A small image diffusion model, trained from scratch: arch unet, norm groupnorm.
Rows from block 8, named by matrix and row number. Rows with one number belong to one channel. Each number is 500 + 40 x the weight over its row's rms, rounded and kept within 0 to 999. All counts start at 0. Numbers have three digits each. After the name is the row's rms in percent of the matrix's.
# convs0: first 3x3 conv (model.decb.0.0.convs.0.weight, 128x256x3x3, standardized in use), inputs 90-99, a 3x3 kernel for each
# convs1: second 3x3 conv (model.decb.0.0.convs.1.weight, 128x128x3x3, standardized in use, transposed), outputs 90-99, a 3x3 kernel for each
convs0.39 094:500500500500500500500500500506511499475516448505514495500500500500500500500500500500500500500500500500500500500500500500500500500500500509549498579529480520596499500500500500500500500500500500500500500500500500500500500500500500500500500500500500500500500500500500500500
convs0.40 117:500500500500500500500500500497526509484500493500500498500500500500500500500500500500500500500500500500500500500500500500500500500500500415471500500586515505517554500500500500500500500500500500500500500500500500500500500500500500500500500500500500500500500500500500500500
convs0.41 106:500500500500500500500500500458450498495506500494486518500500500500500500500500500500500500500500500500500500500500500500500500500500500485453500504504502498500545500500500500500500500500500500500500500500500500500500500500500500500500500500500500500500500500500500500500
convs0.42 105:500500500500500500500500500507512499504500508500468503500500500500500500500500500500500500500500500500500500500500500500500500500500500493395503496365499501522555500500500500500500500500500500500500500500500500500500500500500500500500500500500500500500500500500500500500
convs0.43 056:500500500500500500500500500456501500486502501484501500500500500500500500500500500500500500500500500500500500500500500500500500500500500496486500481480499462461492500500500500500500500500500500500500500500500500500500500500500500500500500500500500500500500500500500500500
convs0.44 110:500500500500500500500500500532500500500502429516500444500500500500500500500500500500500500500500500500500500500500500500500500500500500548499501531500454565450439500500500500500500500500500500500500500500500500500500500500500500500500500500500500500500500500500500500500
convs0.45 110:500500500500500500500500500498496500499494511484499499500500500500500500500500500500500500500500500500500500500500500500500500500500500500549518474559500488505500500500500500500500500500500500500500500500500500500500500500500500500500500500500500500500500500500500500500
convs0.46 098:500500500500500500500500500457482473447500409449497466500500500500500500500500500500500500500500500500500500500500500500500500500500500498574503500765500481555500500500500500500500500500500500500500500500500500500500500500500500500500500500500500500500500500500500500500
convs0.47 111:500500500500500500500500500501501506494503500502502507500500500500500500500500500500500500500500500500500500500500500500500500500500500500499498500480496499500498500500500500500500500500500500500500500500500500500500500500500500500500500500500500500500500500500500500500
convs0.48 103:500500500500500500500500500531552537517559516518522511500500500500500500500500500500500500500500500500500500500500500500500500500500500500503500483465500509485493500500500500500500500500500500500500500500500500500500500500500500500500500500500500500500500500500500500500
convs0.49 104:500500500500500500500500500520492495501499489510498489500500500500500500500500500500500500500500500500500500500500500500500500500500500500500500503501516499497500500500500500500500500500500500500500500500500500500500500500500500500500500500500500500500500500500500500500
convs0.50 100:500500500500500500500500500492488498517486513506515512500500500500500500500500500500500500500500500500500500500500500500500500500500500494544471454531356488658452500500500500500500500500500500500500500500500500500500500500500500500500500500500500500500500500500500500500
convs0.52 111:500500500500500500500500500501504503501498528486490495500500500500500500500500500500500500500500500500500500500500500500500500500500500544500555501497500557466502500500500500500500500500500500500500500500500500500500500500500500500500500500500500500500500500500500500500
convs0.53 109:500500500500500500500500500528554506530577508500512527500500500500500500500500500500500500500500500500500500500500500500500500500500500447435500467481495458468491500500500500500500500500500500500500500500500500500500500500500500500500500500500500500500500500500500500500
convs0.56 105:500500500500500500500500500485468493490483500501503505500500500500500500500500500500500500500500500500500500500500500500500500500500500431473500529503513507504520500500500500500500500500500500500500500500500500500500500500500500500500500500500500500500500500500500500500
convs0.57 086:500500500500500500500500500490494487498493526516504511500500500500500500500500500500500500500500500500500500500500500500500500500500500449476500479488467497494503500500500500500500500500500500500500500500500500500500500500500500500500500500500500500500500500500500500500
convs0.58 087:500500500500500500500500500500471501500513505497498492500500500500500500500500500500500500500500500500500500500500500500500500500500500529616464517620490641753517500500500500500500500500500500500500500500500500500500500500500500500500500500500500500500500500500500500500
convs0.60 098:500500500500500500500500500519517501495494485500497497500500500500500500500500500500500500500500500500500500500500500500500500500500500411697506357568555308499452500500500500500500500500500500500500500500500500500500500500500500500500500500500500500500500500500500500500
convs0.61 098:500500500500500500500500500497500500500502500540510508500500500500500500500500500500500500500500500500500500500500500500500500500500500486431483500496500480399407500500500500500500500500500500500500500500500500500500500500500500500500500500500500500500500500500500500500
convs0.62 098:500500500500500500500500500501668762499622605501482604500500500500500500500500500500500500500500500500500500500500500500500500500500500448500499497499499493500495500500500500500500500500500500500500500500500500500500500500500500500500500500500500500500500500500500500500
convs0.63 105:500500500500500500500500500510498498502515500522499500500500500500500500500500500500500500500500500500500500500500500500500500500500500512506513504505500500507505500500500500500500500500500500500500500500500500500500500500500500500500500500500500500500500500500500500500
convs0.64 095:500500500500500500500500500499505512497497500500499516500500500500500500500500500500500500500500500500500500500500500500500500500500500559617502527543514519540499500500500500500500500500500500500500500500500500500500500500500500500500500500500500500500500500500500500500
convs0.65 098:500500500500500500500500500548550506507514414463498367500500500500500500500500500500500500500500500500500500500500500500500500500500500501509514498481505504506515500500500500500500500500500500500500500500500500500500500500500500500500500500500500500500500500500500500500
convs0.66 114:500500500500500500500500500492499531498491499530493500500500500500500500500500500500500500500500500500500500500500500500500500500500500470480495500489491500454499500500500500500500500500500500500500500500500500500500500500500500500500500500500500500500500500500500500500
convs0.67 102:500500500500500500500500500519511498532492498495488488500500500500500500500500500500500500500500500500500500500500500500500500500500500514494502518632500507662505500500500500500500500500500500500500500500500500500500500500500500500500500500500500500500500500500500500500
convs0.68 100:500500500500500500500500500538506505508504507504516501500500500500500500500500500500500500500500500500500500500500500500500500500500500458467548499495673477491549500500500500500500500500500500500500500500500500500500500500500500500500500500500500500500500500500500500500
convs0.69 109:500500500500500500500500500548516513508500499496508489500500500500500500500500500500500500500500500500500500500500500500500500500500500494530438500574499500584506500500500500500500500500500500500500500500500500500500500500500500500500500500500500500500500500500500500500
convs0.70 111:500500500500500500500500500500500501497501502514515507500500500500500500500500500500500500500500500500500500500500500500500500500500500500504505500549500500554500500500500500500500500500500500500500500500500500500500500500500500500500500500500500500500500500500500500500
convs0.71 102:500500500500500500500500500498500533493491510485472496500500500500500500500500500500500500500500500500500500500500500500500500500500500531498496502465497599507500500500500500500500500500500500500500500500500500500500500500500500500500500500500500500500500500500500500500
convs0.72 103:500500500500500500500500500510494509499500501435480477500500500500500500500500500500500500500500500500500500500500500500500500500500500501496500484492500501509509500500500500500500500500500500500500500500500500500500500500500500500500500500500500500500500500500500500500
convs0.73 087:500500500500500500500500500530507501542557507541505502500500500500500500500500500500500500500500500500500500500500500500500500500500500484481497473449498482503500500500500500500500500500500500500500500500500500500500500500500500500500500500500500500500500500500500500500
convs0.74 104:500500500500500500500500500469481478480497486499499509500500500500500500500500500500500500500500500500500500500500500500500500500500500486518430494532469481500501500500500500500500500500500500500500500500500500500500500500500500500500500500500500500500500500500500500500
convs0.75 105:500500500500500500500500500543513549503522509511481502500500500500500500500500500500500500500500500500500500500500500500500500500500500496474501454499491502505515500500500500500500500500500500500500500500500500500500500500500500500500500500500500500500500500500500500500
convs0.76 089:500500500500500500500500500511501514547501520524558569500500500500500500500500500500500500500500500500500500500500500500500500500500500500500498487473444448444427500500500500500500500500500500500500500500500500500500500500500500500500500500500500500500500500500500500500
convs0.77 106:500500500500500500500500500502500497500497503508512523500500500500500500500500500500500500500500500500500500500500500500500500500500500500498497554509432501509417500500500500500500500500500500500500500500500500500500500500500500500500500500500500500500500500500500500500
convs0.78 100:500500500500500500500500500512500488565502504499522488500500500500500500500500500500500500500500500500500500500500500500500500500500500482501465501506467497501476500500500500500500500500500500500500500500500500500500500500500500500500500500500500500500500500500500500500
convs0.79 107:500500500500500500500500500500503500501474501492503501500500500500500500500500500500500500500500500500500500500500500500500500500500500460501474497512501486500461500500500500500500500500500500500500500500500500500500500500500500500500500500500500500500500500500500500500
convs0.82 099:500500500500500500500500500444468498354469491484492496500500500500500500500500500500500500500500500500500500500500500500500500500500500488487489480499497497489519500500500500500500500500500500500500500500500500500500500500500500500500500500500500500500500500500500500500
convs0.83 074:500500500500500500500500500635520519547527513633508501500500500500500500500500500500500500500500500500500500500500500500500500500500500500494494499456473500449500500500500500500500500500500500500500500500500500500500500500500500500500500500500500500500500500500500500500
convs0.84 101:500500500500500500500500500486414460497490500498498497500500500500500500500500500500500500500500500500500500500500500500500500500500500540503501583560632567508507500500500500500500500500500500500500500500500500500500500500500500500500500500500500500500500500500500500500
convs0.85 099:500500500500500500500500500514501500529503503507486490500500500500500500500500500500500500500500500500500500500500500500500500500500500450503499440506516432505472500500500500500500500500500500500500500500500500500500500500500500500500500500500500500500500500500500500500
convs0.86 116:500500500500500500500500500489476499487486504492466495500500500500500500500500500500500500500500500500500500500500500500500500500500500500497506535862529510794510500500500500500500500500500500500500500500500500500500500500500500500500500500500500500500500500500500500500
convs0.88 096:500500500500500500500500500489499501471492501489477513500500500500500500500500500500500500500500500500500500500500500500500500500500500467499499429561498483501499500500500500500500500500500500500500500500500500500500500500500500500500500500500500500500500500500500500500
convs0.89 108:500500500500500500500500500495512500487505506499528514500500500500500500500500500500500500500500500500500500500500500500500500500500500487437454424437500508498497500500500500500500500500500500500500500500500500500500500500500500500500500500500500500500500500500500500500
convs0.90 107:500500500500500500500500500526500499513500496508503493500500500500500500500500500500500500500500500500500500500500500500500500500500500497497499510500624464476500500500500500500500500500500500500500500500500500500500500500500500500500500500500500500500500500500500500500
convs0.91 088:500500500500500500500500500473463480465488494411491485500500500500500500500500500500500500500500500500500500500500500500500500500500500448381473472375411461378455500500500500500500500500500500500500500500500500500500500500500500500500500500500500500500500500500500500500
convs0.92 103:500500500500500500500500500499516499491496500426503500500500500500500500500500500500500500500500500500500500500500500500500500500500500502502502638501530536490503500500500500500500500500500500500500500500500500500500500500500500500500500500500500500500500500500500500500
convs0.93 106:500500500500500500500500500498507497500495511499498499500500500500500500500500500500500500500500500500500500500500500500500500500500500427396499496333508459408500500500500500500500500500500500500500500500500500500500500500500500500500500500500500500500500500500500500500
convs0.94 110:500500500500500500500500500495504490448494495473515498500501500500500500500500500500500500500500500500500500500500500500500500500500500491467508462404500500500529500500500500500500500500500500500500500500500500500500500500500500500500500500500500500500500500500500500500
convs0.95 114:500500500500500500500500500493502500500500501499471500500500500500500500500500500500500500500500500500500500500500500500500500500500500479500605457501813447498908500500500500500500500500500500500500500500500500500500500500500500500500500500500500500500500500500500500500
convs0.97 106:500500500500500500500500500501500500508500513501495499500500500500500500500500500500500500500500500500500500500500500500500500500500500481521535471492499411500506500500500500500500500500500500500500500500500500500500500500500500500500500500500500500500500500500500500500
convs0.98 101:500500500500500500500500500483504491496439501436456447500500500500500500500500500500500500500500500500500500500500500500500500500500500500497500502494501500488497500500500500500500500500500500500500500500500500500500500500500500500500500500500500500500500500500500500500
convs0.100 093:500500500500500500500500500501500408556517502557501502500499500500500500500500500500500500500500500500500500500500500500500500500500500500499517491495582480382597500500500500500500500500500500500500500500500500500500500500500500500500500500500500500500500500500500500500
convs0.101 101:500500500500500500500500500524500504503500497497500500500500500500500500500500500500500500500500500500500500500500500500500500500500500575524545589940503582735608500500500500500500500500500500500500500500500500500500500500500500500500500500500500500500500500500500500500
convs0.102 098:500500500500500500500500500427480450458484462431522495500501500500500500500500500500500500500500500500500500500500500500500500500500500501500500501502500501515500500500500500500500500500500500500500500500500500500500500500500500500500500500500500500500500500500500500500
convs0.103 089:500500500500500500500500500457580461530451552493459483500500500500500500500500500500500500500500500500500500500500500500500500500500500495533514503505500441499502500500500500500500500500500500500500500500500500500500500500500500500500500500500500500500500500500500500500
convs0.104 107:500500500500500500500500500501467501501481500484495470500500500500500500500500500500500500500500500500500500500500500500500500500500500492525508461499500502539504500500500500500500500500500500500500500500500500500500500500500500500500500500500500500500500500500500500500
convs0.105 111:500500500500500500500500500468500500498500501504525501500500500500500500500500500500500500500500500500500500500500500500500500500500500513472500504479501492470498500500500500500500500500500500500500500500500500500500500500500500500500500500500500500500500500500500500500
convs0.106 116:500500500500500500500500500471496500499501495502534582500500500500500500500500500500500500500500500500500500500500500500500500500500500527598499516512499500431495500500500500500500500500500500500500500500500500500500500500500500500500500500500500500500500500500500500500
convs0.107 109:500500500500500500500500500500520578504527547496534560500500500500500500500500500500500500500500500500500500500500500500500500500500500591506500528499455513504500500500500500500500500500500500500500500500500500500500500500500500500500500500500500500500500500500500500500
convs0.109 107:500500500500500500500500500509583526506514512477500493500500500500500500500500500500500500500500500500500500500500500500500500500500500497457487557603479498999493500500500500500500500500500500500500500500500500500500500500500500500500500500500500500500500500500500500500
convs0.110 109:500500500500500500500500500509505497507588496500479496500500500500500500500500500500500500500500500500500500500500500500500500500500500499500500467498505493510614500500500500500500500500500500500500500500500500500500500500500500500500500500500500500500500500500500500500
convs0.111 087:500500500500500500500500500525601536533519604489498498500500500500500500500500500500500500500500500500500500500500500500500500500500500514529500510504499498500496500500500500500500500500500500500500500500500500500500500500500500500500500500500500500500500500500500500500
convs0.112 113:500500500500500500500500500488448496474484499485486498500500500500500500500500500500500500500500500500500500500500500500500500500500500499525500479551502505583526500500500500500500500500500500500500500500500500500500500500500500500500500500500500500500500500500500500500
convs0.113 114:500500500500500500500500500474459500485407500432386496500500500500500500500500500500500500500500500500500500500500500500500500500500500517828508500686500504918502500500500500500500500500500500500500500500500500500500500500500500500500500500500500500500500500500500500500
convs0.114 103:500500500500500500500500500517500500503496502500499499500500500500500500500500500500500500500500500500500500500500500500500500500500500448403500443344498416336497500500500500500500500500500500500500500500500500500500500500500500500500500500500500500500500500500500500500
convs0.115 099:500500500500500500500500500545619513514517527499518463500500500500500500500500500500500500500500500500500500500500500500500500500500500463498499494500499509501501500500500500500500500500500500500500500500500500500500500500500500500500500500500500500500500500500500500500
convs0.116 102:500500500500500500500500500486472481467492495504496501500500500500500500500500500500500500500500500500500500500500500500500500500500500473290500390110499449182500500500500500500500500500500500500500500500500500500500500500500500500500500500500500500500500500500500500500
convs0.117 104:500500500500500500500500500519539504502491513537604518500500500500500500500500500500500500500500500500500500500500500500500500500500500489499491464455473462453499500500500500500500500500500500500500500500500500500500500500500500500500500500500500500500500500500500500500
convs0.118 099:500500500500500500500500500501501492522500491508488492500500500500500500500500500500500500500500500500500500500500500500500500500500500485505495500878500494505500500500500500500500500500500500500500500500500500500500500500500500500500500500500500500500500500500500500500
convs0.119 104:500500500500500500500500500500501498505490503484499500500500500500500500500500500500500500500500500500500500500500500500500500500500500500500500500503505462481491500500500500500500500500500500500500500500500500500500500500500500500500500500500500500500500500500500500500
convs0.120 124:500500500500500500500500500512500488509501479501510500500500500500500500500500500500500500500500500500500500500500500500500500500500500510528511500500501500498498500500500500500500500500500500500500500500500500500500500500500500500500500500500500500500500500500500500500
convs1.39 006:498499497496498498497497497500501502500501503500500500495497499498499500498499500473481497496499493498500500502502500500500500500500499499499499499500500500464501500500500500500500498499500500500500500500500500500497499499498520510499499499497500500500500500500504497499
convs1.40 123:541499408501521477501584551508500494511505473486507555498497506505502502502494500500508501503504492492448476504503482505542504507552506499497450495477454507512467479497492424490536403495512500503454500500497493437481525505501494427400470445503496500523420459555501501497
convs1.41 143:488496400483500498345447506511501529499488501502499494503497499529521530500472519537500443533523497515498493594517489694586489458452456640585499501502503455491506489529510727520443500528491521522506516496517500493487499494411479514511479497486505490473516513502505504501
convs1.42 106:592500503556480536492498564460452480474434491499537499520500495499491480502415499499495498445491450469500494503506489482470498500489491484495504479503511476474451500487498588508524504500506449429505514501489516500479520525508510500487498530481506408494411500475475501497
convs1.43 008:498503504497499500498500503313223352481355456498498499499499498492489495407482487497500500494500500502500517503503504496500500500500514437366479433358352512501445500500499501498500520500501515601543492461491498470500500499497500500498502500499503503523501501524501413507
convs1.44 091:459504498501511503499500483502513497499503439485513495504481507491487528498461498386474500461500540497500509479474489498500500520500507500502507497498510466338502546589503505500493478507517544538451500541500521483499522500491508499439455512482506496499500498500451464489
convs1.45 111:504511498489497500500495496496485498492528501500445494499494495499500488506497527502454500500501512500503527501516506500512514475516509502458464514489500504500527445488493450501502504507506548505532500499509499457441500421495500500500449492499500479500509500519504509499
convs1.46 112:493495502499494536498495557499499500482494496487495492491504498498555500501584498504488502502503506506534510497509500496544495501570500469498500518482476562512353501515532531507542555476630471494500483495498504497492507522486498628494495687494494518516533511528547467519
convs1.47 088:462454488428498496500555625502497498501500454504500496501501500501501500436453500477499505460471505488476500504502502512487438500517500500486637611465489525469493502500498493498523437490482527504450481505495499517723542541499511484550500500598502498490500467484418410388
convs1.48 069:500553527505555619494531503500500500485499495514549546500500499501501501500489501513507501565557526515497500510501500503507500512500498500496503455473503499461506499500500500504506500500501527499517501474493504499500448521488500739492466643482507518503501513502517556504
convs1.49 121:487495498568551495500497502500498496438494611509501501499469500451453498500479538504500505511495543509526594508499498658512498495497499541489473501413329500502488503499509501500500518520500500493511521512515571498502508501499497555663498497510504500505520516506496476499
convs1.50 069:499501501501500497506473435499499500484472499425374448499387510530693487499495444500500536506595563501600523493476487499492509464509507497501496500527500386494497492500500511500497524500515498524503499502509501502409498400500626497592548498504499539507468456453561559500
convs1.52 133:505501504500528603513361399480582532489589559499493503362455553516465497507504499514539560567544539529497494496466483464482541500500576498497479483499499491510500600500506487543552500503526445455469486431500482483366498570516484410494497494472482508494512401509571532499
convs1.53 170:517511507515491506530500501496501506501451459500506499400408501492556496490499483558500477477501497515511510411481521635502463517478478503519617424494556399494523474519490393487499497483486574497494465497497495587536603520510549470503508501502453467479485498511522565500
convs1.56 176:467502530535489486487495501500500501493438500490480501526525514501604500504539500536519501545557516501529526496506522664561494476479450627530341449518515362541593415500555497467466520504500510535498558550435500500476486525497577549449492509500477491501515506522473494497
convs1.57 066:500497458504501502514510520484431465500475496496500500515500498505499500511500501480484489502504507501501511500496500501499500501499498500500635499495562496435463530507523513499499493507506453500502468492495505503548550574521501504443529543500553574500498497485498495498
convs1.58 011:500500501499500500499499500475503500500501499505517511500499500499500500476496257502494470501496501501500490496502500500500504501505503500497500472466484434497498496501516500499487500500474501500500503490500500500500501207501501493503501500501501446500498453499473482500
convs1.60 061:545508500505507410525502460500499465510487505570544535561498493537492482527533496501520581507509506538542502476499505388499501491499515505504485495517500475503477509522498483485510506435511502495504500499501501521547394496512362310504453447537508465488499500517494414500
convs1.61 028:502508501503500496500499452500492493500500499500506500489486473500499500500500552522546561507532555501500506526500499500498499504508518500500501501502501496501496500500500501492499496426467497529511497501500495501500499509499591567499553514507402448452469479499511500494
convs1.62 138:586532505497519513494491499505546513450508515492480500493485479466504468497508500466500499498441491525488494507422488498512513500602533448477495504482461591498373513512510513498405496454480410456527473447539496388501491524500493531497488512485486515496496500529504493633
convs1.63 149:475514472499507482500501504503497498512501443515460500583500430501369440462490562507493471507502528500539494482481502489498499530482421507475583468495503479487500490489463498488443446492491551543529500444481501460516498468440461428528571505500425413531515494510499493480
convs1.64 014:463436499441391469441484498504502504545682504663765504500500507500509518501499500499500501406500500499501514501502500502502501502504501500501501502500499505501500504499501503824501523755510500500494499500486503499493499500500500500500501496487565506507504500500500499500
convs1.65 043:496485447499478477500499464555507500512505503515515520500495483500500495517500500515512508505505500501503500500500500503500501500509512500499503501516512499501510493493499497500562570531779445448454484472434495499438468366485165391494486500496500504500500500526500500520
convs1.66 165:495644498487499483502495496513521501476442502489438500510500474545487386503474450505499527506482498498500490480537475458588527527532501496466501427459515498567451541534471485545435501479413480474477530572470559610506483549504506521534494510543475417480496441502507492502
convs1.67 085:421538563430511567414501499500381499500488500538778563467444503500471500509496500500483500497500500479481500520524500511507502502499496480497500473477497492463461504503515500500508501514517500480537500500500501500494456514501502673507498665532501361451498391396465398432
convs1.68 023:502500501499500500500495503500583500498500499500508500504502500500500505502500469500497484503296363509501500500507501508507500557520502500500500500500500502500500500501500500500500501502500496499499498499500434500500500507489485573498447500496210500507379502508500505500
convs1.69 164:485467561625503483489467444490462483498502506497511501505572536470313501529505506509513501506576496515500501569423505506555508499492542501496464504483466430493498494421506501499560500487500474448493410454500480417397497542475496500418494514523542506461453502549499411480
convs1.70 118:592493433500496491424491496533610519493496499426498497498500484485500499502523509512491500527509516501506518493482464500500501499488496499495469497500478498500500562522515503495505487435501506500502501501522500501501500490510471448485492501434493473515502483511608526649
convs1.71 113:500495544498474427537517498494536561522503500492494512494502522500514479461502473500515500482521441499541497487464465487494500506498500455431439507508530500506559512502494556502529454518516496500460499528500473502519514491469513497497483405485557463493506456535561500512
convs1.72 145:552500448503500508493500488456357502483454492495500504501451349487503513480498445509511518496533500498527530467522577536506500509500498466496545507500516502464498479513477476447397461340432566514505501485462534517527424445478531558494519529499448542547489502500458500532
convs1.73 021:500500500501504501495501467440387454497490492500493499487498496306441494495498500502501508501499481504500500500501502500500500503500501502502501508537500500501500500500500500500500520503502500500498498494495499499500500416499500496496442500501500498500502472489496490472
convs1.74 083:530541688561500502549492499502343496501446473538530501392488500454499514501501505473504507500508509499484499507502492484500456485486414500502506461493501485500501495489490478441486460496498502397496500498501498502538386302498478483499500534494502503496508502488502496451
convs1.75 065:498507491471501498496490500500503500436504504570502466500501501500469501505503500499471434498499500499495500607578499682505463502500498635524500500431432500500678508501545504458202445496512449466469423457500497495450534521500486481496514500500500517504486499491501501501
convs1.76 017:454441455467355494459497500499500499497500500498499498508501510527529499500499499500497500500428499493468499500500500508501502500500500501500499501499501500500505500500470519500499501366445500498501507500499517500500500507500501501500501500327379239501489500499499499500
convs1.77 108:480452417499479480509501375501513528498511537515500430503498464533511501499515504499531500492498491493505497434499494497453455495501452529505369499499508498529637490513553479373324500501499509505496471500499529510499500500492498516534499534521508564584569500539578504505
convs1.78 107:501495405499499494464482501491546501500596556553498492562488493519500538499492506521501501497461472500503500504508501500464493502504538501516453500550499473497505498529527533539514512494500508501495468499491425500499420499493353495527456456500372510500500517500502535522
convs1.79 124:485500536491500570471481500512501489478490485501502501501500513496502511494477493507509500500508501500489501498499494530501495500509501499458437460429357519538500529538448429502489436503503501498571424395500500490499489572548483498483501500516487499487490449339512569478
convs1.82 016:502502501500501500501517511500500499500500500463478490499498498502501500499500500499500503500500500499502567492498499600498499500500498499500500500564680501501500499499482499500495500500500482500493499501501500500500494500499503501500501500499501501506500500505500500507
convs1.83 070:526496493514506499497484504410296428500500498491488493497500454491489488500525524463495501501514502501499509505500517542500516498489497501527621485513703480541624508502499503505499501502474503507479500500421480503510543525646504416493500460491460501511499602528469546507
convs1.84 127:461458491490444458502535596503505507458458468496491503478488501503532500517515533500497499556525531568543564514526510783653574499500497547512500349503855506499498501499499378419504494493487493496501492502502494497492500500500500514501480495501494501501561607601506507510
convs1.85 108:491495479493567504501545526537498534459481504470481495499477502516501429503502504505500493537503501498496457603528483503487496519486495501494491486425453473489557527491482515523455492511516434550618500485518516497552510514543499486501526513542526540513422375500505506500
convs1.86 076:497456507500497502500499511506677544503511515476425499504419500527495500560499504499497500506502498501495488495510512498505500498498503500493452500504502502501468500500514501535582482500508506458504509491500507500500570505590609500535580452505476500473502498492423495500
convs1.88 034:500522503513510521500500502500500506500497499500497500502498499449500496496500494499494519500473497501500500441500500500500500573591500500476500498494490500499492499501516500510499502501496501500498499500498500499496499467499500512502696681512495434500500500502473487566
convs1.89 113:497492497502537479508526506498496496497575499495499480509440433488327568514471499492501501491503500498500498517501502504543497573500489498601566500501539487547553498489497554500484547616489495464510500493497490441560453496407494489500500499506533494500487430483501507510
convs1.90 098:530500553533528516512500498502494497511465359439483499501511526493501510477518519498533531459501529498499499500500552500525581511499483488466495500458501575485415525495479498494637436490500500500481507496493501499500542523494479500306557560503597571565530510504572502491
convs1.91 026:500507504484499497488502493499497499498498504552537552500500539501510540504500500498499500441499395411491460500518500507501501500499501591611500503504502500512501500502500500501499507509503496500517500500500500491484422501499492504483489497493385498516464500521499498499
convs1.92 091:542511564620538535548506510498499501382429502495482500506499470511436499515516499502530521494499495499496553500496513502510500491493499495498491458500508481500503500531548393452344505515409502516501482445470513435498481483500478452500485500552513504532502610533506529529
convs1.93 125:537490473509498505393486494499510564498499507546535558530500635522566517494495500504473500501487499425499502500500512519499531519482512502503500500504518499477503500399475502432498520527507529522486562536491519490497561497508499522530500504444503496538514578518498502476
convs1.94 071:479491439500505395501502445500500507510467438500465395442506498468495500527517567533500501513499506511501500521502508528499499512502505588519501548516465530501500496499350470497453474495493498435499494488494500499499498497498501526522502569508509499414501509508495504510
convs1.95 124:502493500516500498518489497514506503503510500491497501667528504585523504644545501462535499480529487493554489499497499511498498498493487479579502451508501302526507491522474469497494471473486503503509535513519491502506313495478501491501500490510484469465499481499495499501
convs1.97 094:509502502525504498502500474499611527506527500525549500502509494499501478500500494496497468405392338489471439505500500501501506575524513512507480500503407510501495502508472507535500497501496500501501500518510356484473486494493516527573497527505510506521566512560584503575
convs1.98 103:501480500506500503501300454495500497485504506487472520509495507504503562531510505480496497499608499545589517505499508499495508501422501488500463490486440497529491474538529501497490478495564510471495495508499501508540546587599513466515514463500501535500509477486496500385
convs1.100 107:505497501448479497505507504546500531588502538505494495460504358558503561501483503550536512554508499540498513503497501460463457568508501498495502547532518591517677497500502561604497515561554507502503495496492492481476496491503468445479497484466501486499498499489464500488
convs1.101 112:531523519483509466457509477501501466500499467467422406497451487465384446450453444506542500522609514480502505441500500482496502488490523500497522481443491492421496436465499452461476500486498514511502498533498506505452467407466414467500496492541499504499496475498507490549
convs1.102 097:520498553497473607501455506499498471497520500496499511500429492500500496519500501523509516500500503502502506442499498488499500493480500509507623509493500595480391500498541494482498500482493515514584516495497536501498529501500522500493555568491489504474500520500550475496
convs1.103 007:501500503500500500499500500495498496469500500500500500501501478500500501497500499378490499268057444501498499500501501506500498500500497500500500500498501498489494500499499500497497501507499500497499502500499504498503499500500501500493500497498501499500499500497499498499
convs1.104 136:425500436433501500507585509500591485488502502475419497553498495499390470500478500534500500498452497491482500497494500506500520500466505501460448506509499498528514511499475503505453505585467491500478527499537504455537500449501506507537500489500522440503500502494475705500
convs1.105 135:541673496527516463499520543473323474522494548542499501484427502501505515566524499488499503518503513500496506500504496495544500462524491408499612457501508496521517503501492488499500503547523524443449499470477526498509511488482460500501494541544534561512504503497496500442
convs1.106 135:491499480451476525385496531502497500499489511495502526492521500490362494498415482494499497489499499490503499451468473470500518544505561531567499520498433551425310501499500507503500494442485495596516510537493520430496500610501504472497549325495429500480406493493505539493
convs1.107 181:527506503518485471642529521504504483496410367497424513482404518495609530383449476483525500478499500473490472460481509512504506566501498534582526501476521432454489457498444496499493416495497494497482496497495516500567500498508524493546501508461532506427496485592506579555
convs1.109 105:496505501487472500484499403500563517506569511486427498526508493442488482500465497508512500486460488497500500488522501502487511500525502505477499502499448485432420513494499520482535531510528539562519522563502554503484500397491558390495495477506500430390495421453495422500
convs1.110 103:468484501513483503515502501500488489499497508500497500502467500500501525500500526469486498454438501501496500487500499495500493485498502445500495434499500490499500446570462495522499516500497510501595511491570496500502428562503523716574522539487408573492475731498501500506
convs1.111 028:525498499528500500493489492501490501504640510500580500501501499501500495500508501499500500500487500499498499503502505490476448500500501501502502499463498495499499497591505498598499472491495500500500504500481501500498500498496491495497496501500491496501476452460500479456
convs1.112 044:482498487464499507472497501491500525500502573501499589553501500566498501499464533520478548482399500504496504499499491490495477498501481502501468499500487448499499498500500500500502527500502508450500502500506500500554506658544506753527479498498499499499501500499500500500
convs1.113 153:473470500457409505357412529503542504501518498516598523514512464532510468589478489523500499560543500567520517472600487480541478498605514445447551502483499533499486510518506503548500537609524541483531523501515503521523504502412508583508509502523524502501485539501376569507
convs1.114 074:501505500501506503501504506550489492660502500566503554497495503498490503500500500500499500500500483500500467495475491500500510504509522492500499490523500503549522493498529499496518500505507495498500412498491446497487494510500452500502471499436504532544539534526499505527
convs1.115 093:502510502530502490513505488497483485488457407508481482406487499481499490506528516505501498507481493500500460527504496500499504503499470499495508478492550485454500492503513472513524523528433498500503653465509489479505400441497500624501510513493500501516499492547496484511
convs1.116 070:493477517536504563493561503501519497491503482501569481504509520498514463442504512479497541469502536478459500505442458524464503500483498502492498500500500508544497500511519502528531420516537504538513502510573499512485620501599608506557580528505513501483500470401587500440
convs1.117 138:521518525481498465498496485505508511485480572478387435481496493496561494494500485519512513501490502520553527476499481526549496513522543501510411411491538385536684496501529517504516503501507450512500503536514497488498511520500499563523497502478506505500459449481463533501
convs1.118 050:505501499500506445496485383528519500497500509536497498505499500500495470503499487499488516505495529532499552497501500500506504426495488497496498500499498500506500500649502528608516502534507509483507501502491589517507500502529430500506500556502444437359500378378498500491
convs1.119 119:572498537501501500506501499487494519511502525516519504502477476502537493499500481496500500503504491537578504482499462442519508483537500476491389534559604569586510506507473486484587540500455414497500460500501443458504464498480504601556435453476521507497535508603492402537
convs1.120 162:491432499514466480505479487545520520504478501466511479538518529528515471509498464502492501456472435470500513484501485497492509499491498493478502535498482548499493499497477543503492498521501502493500591502499510482483517495500539455549483527511505499504481470500504581547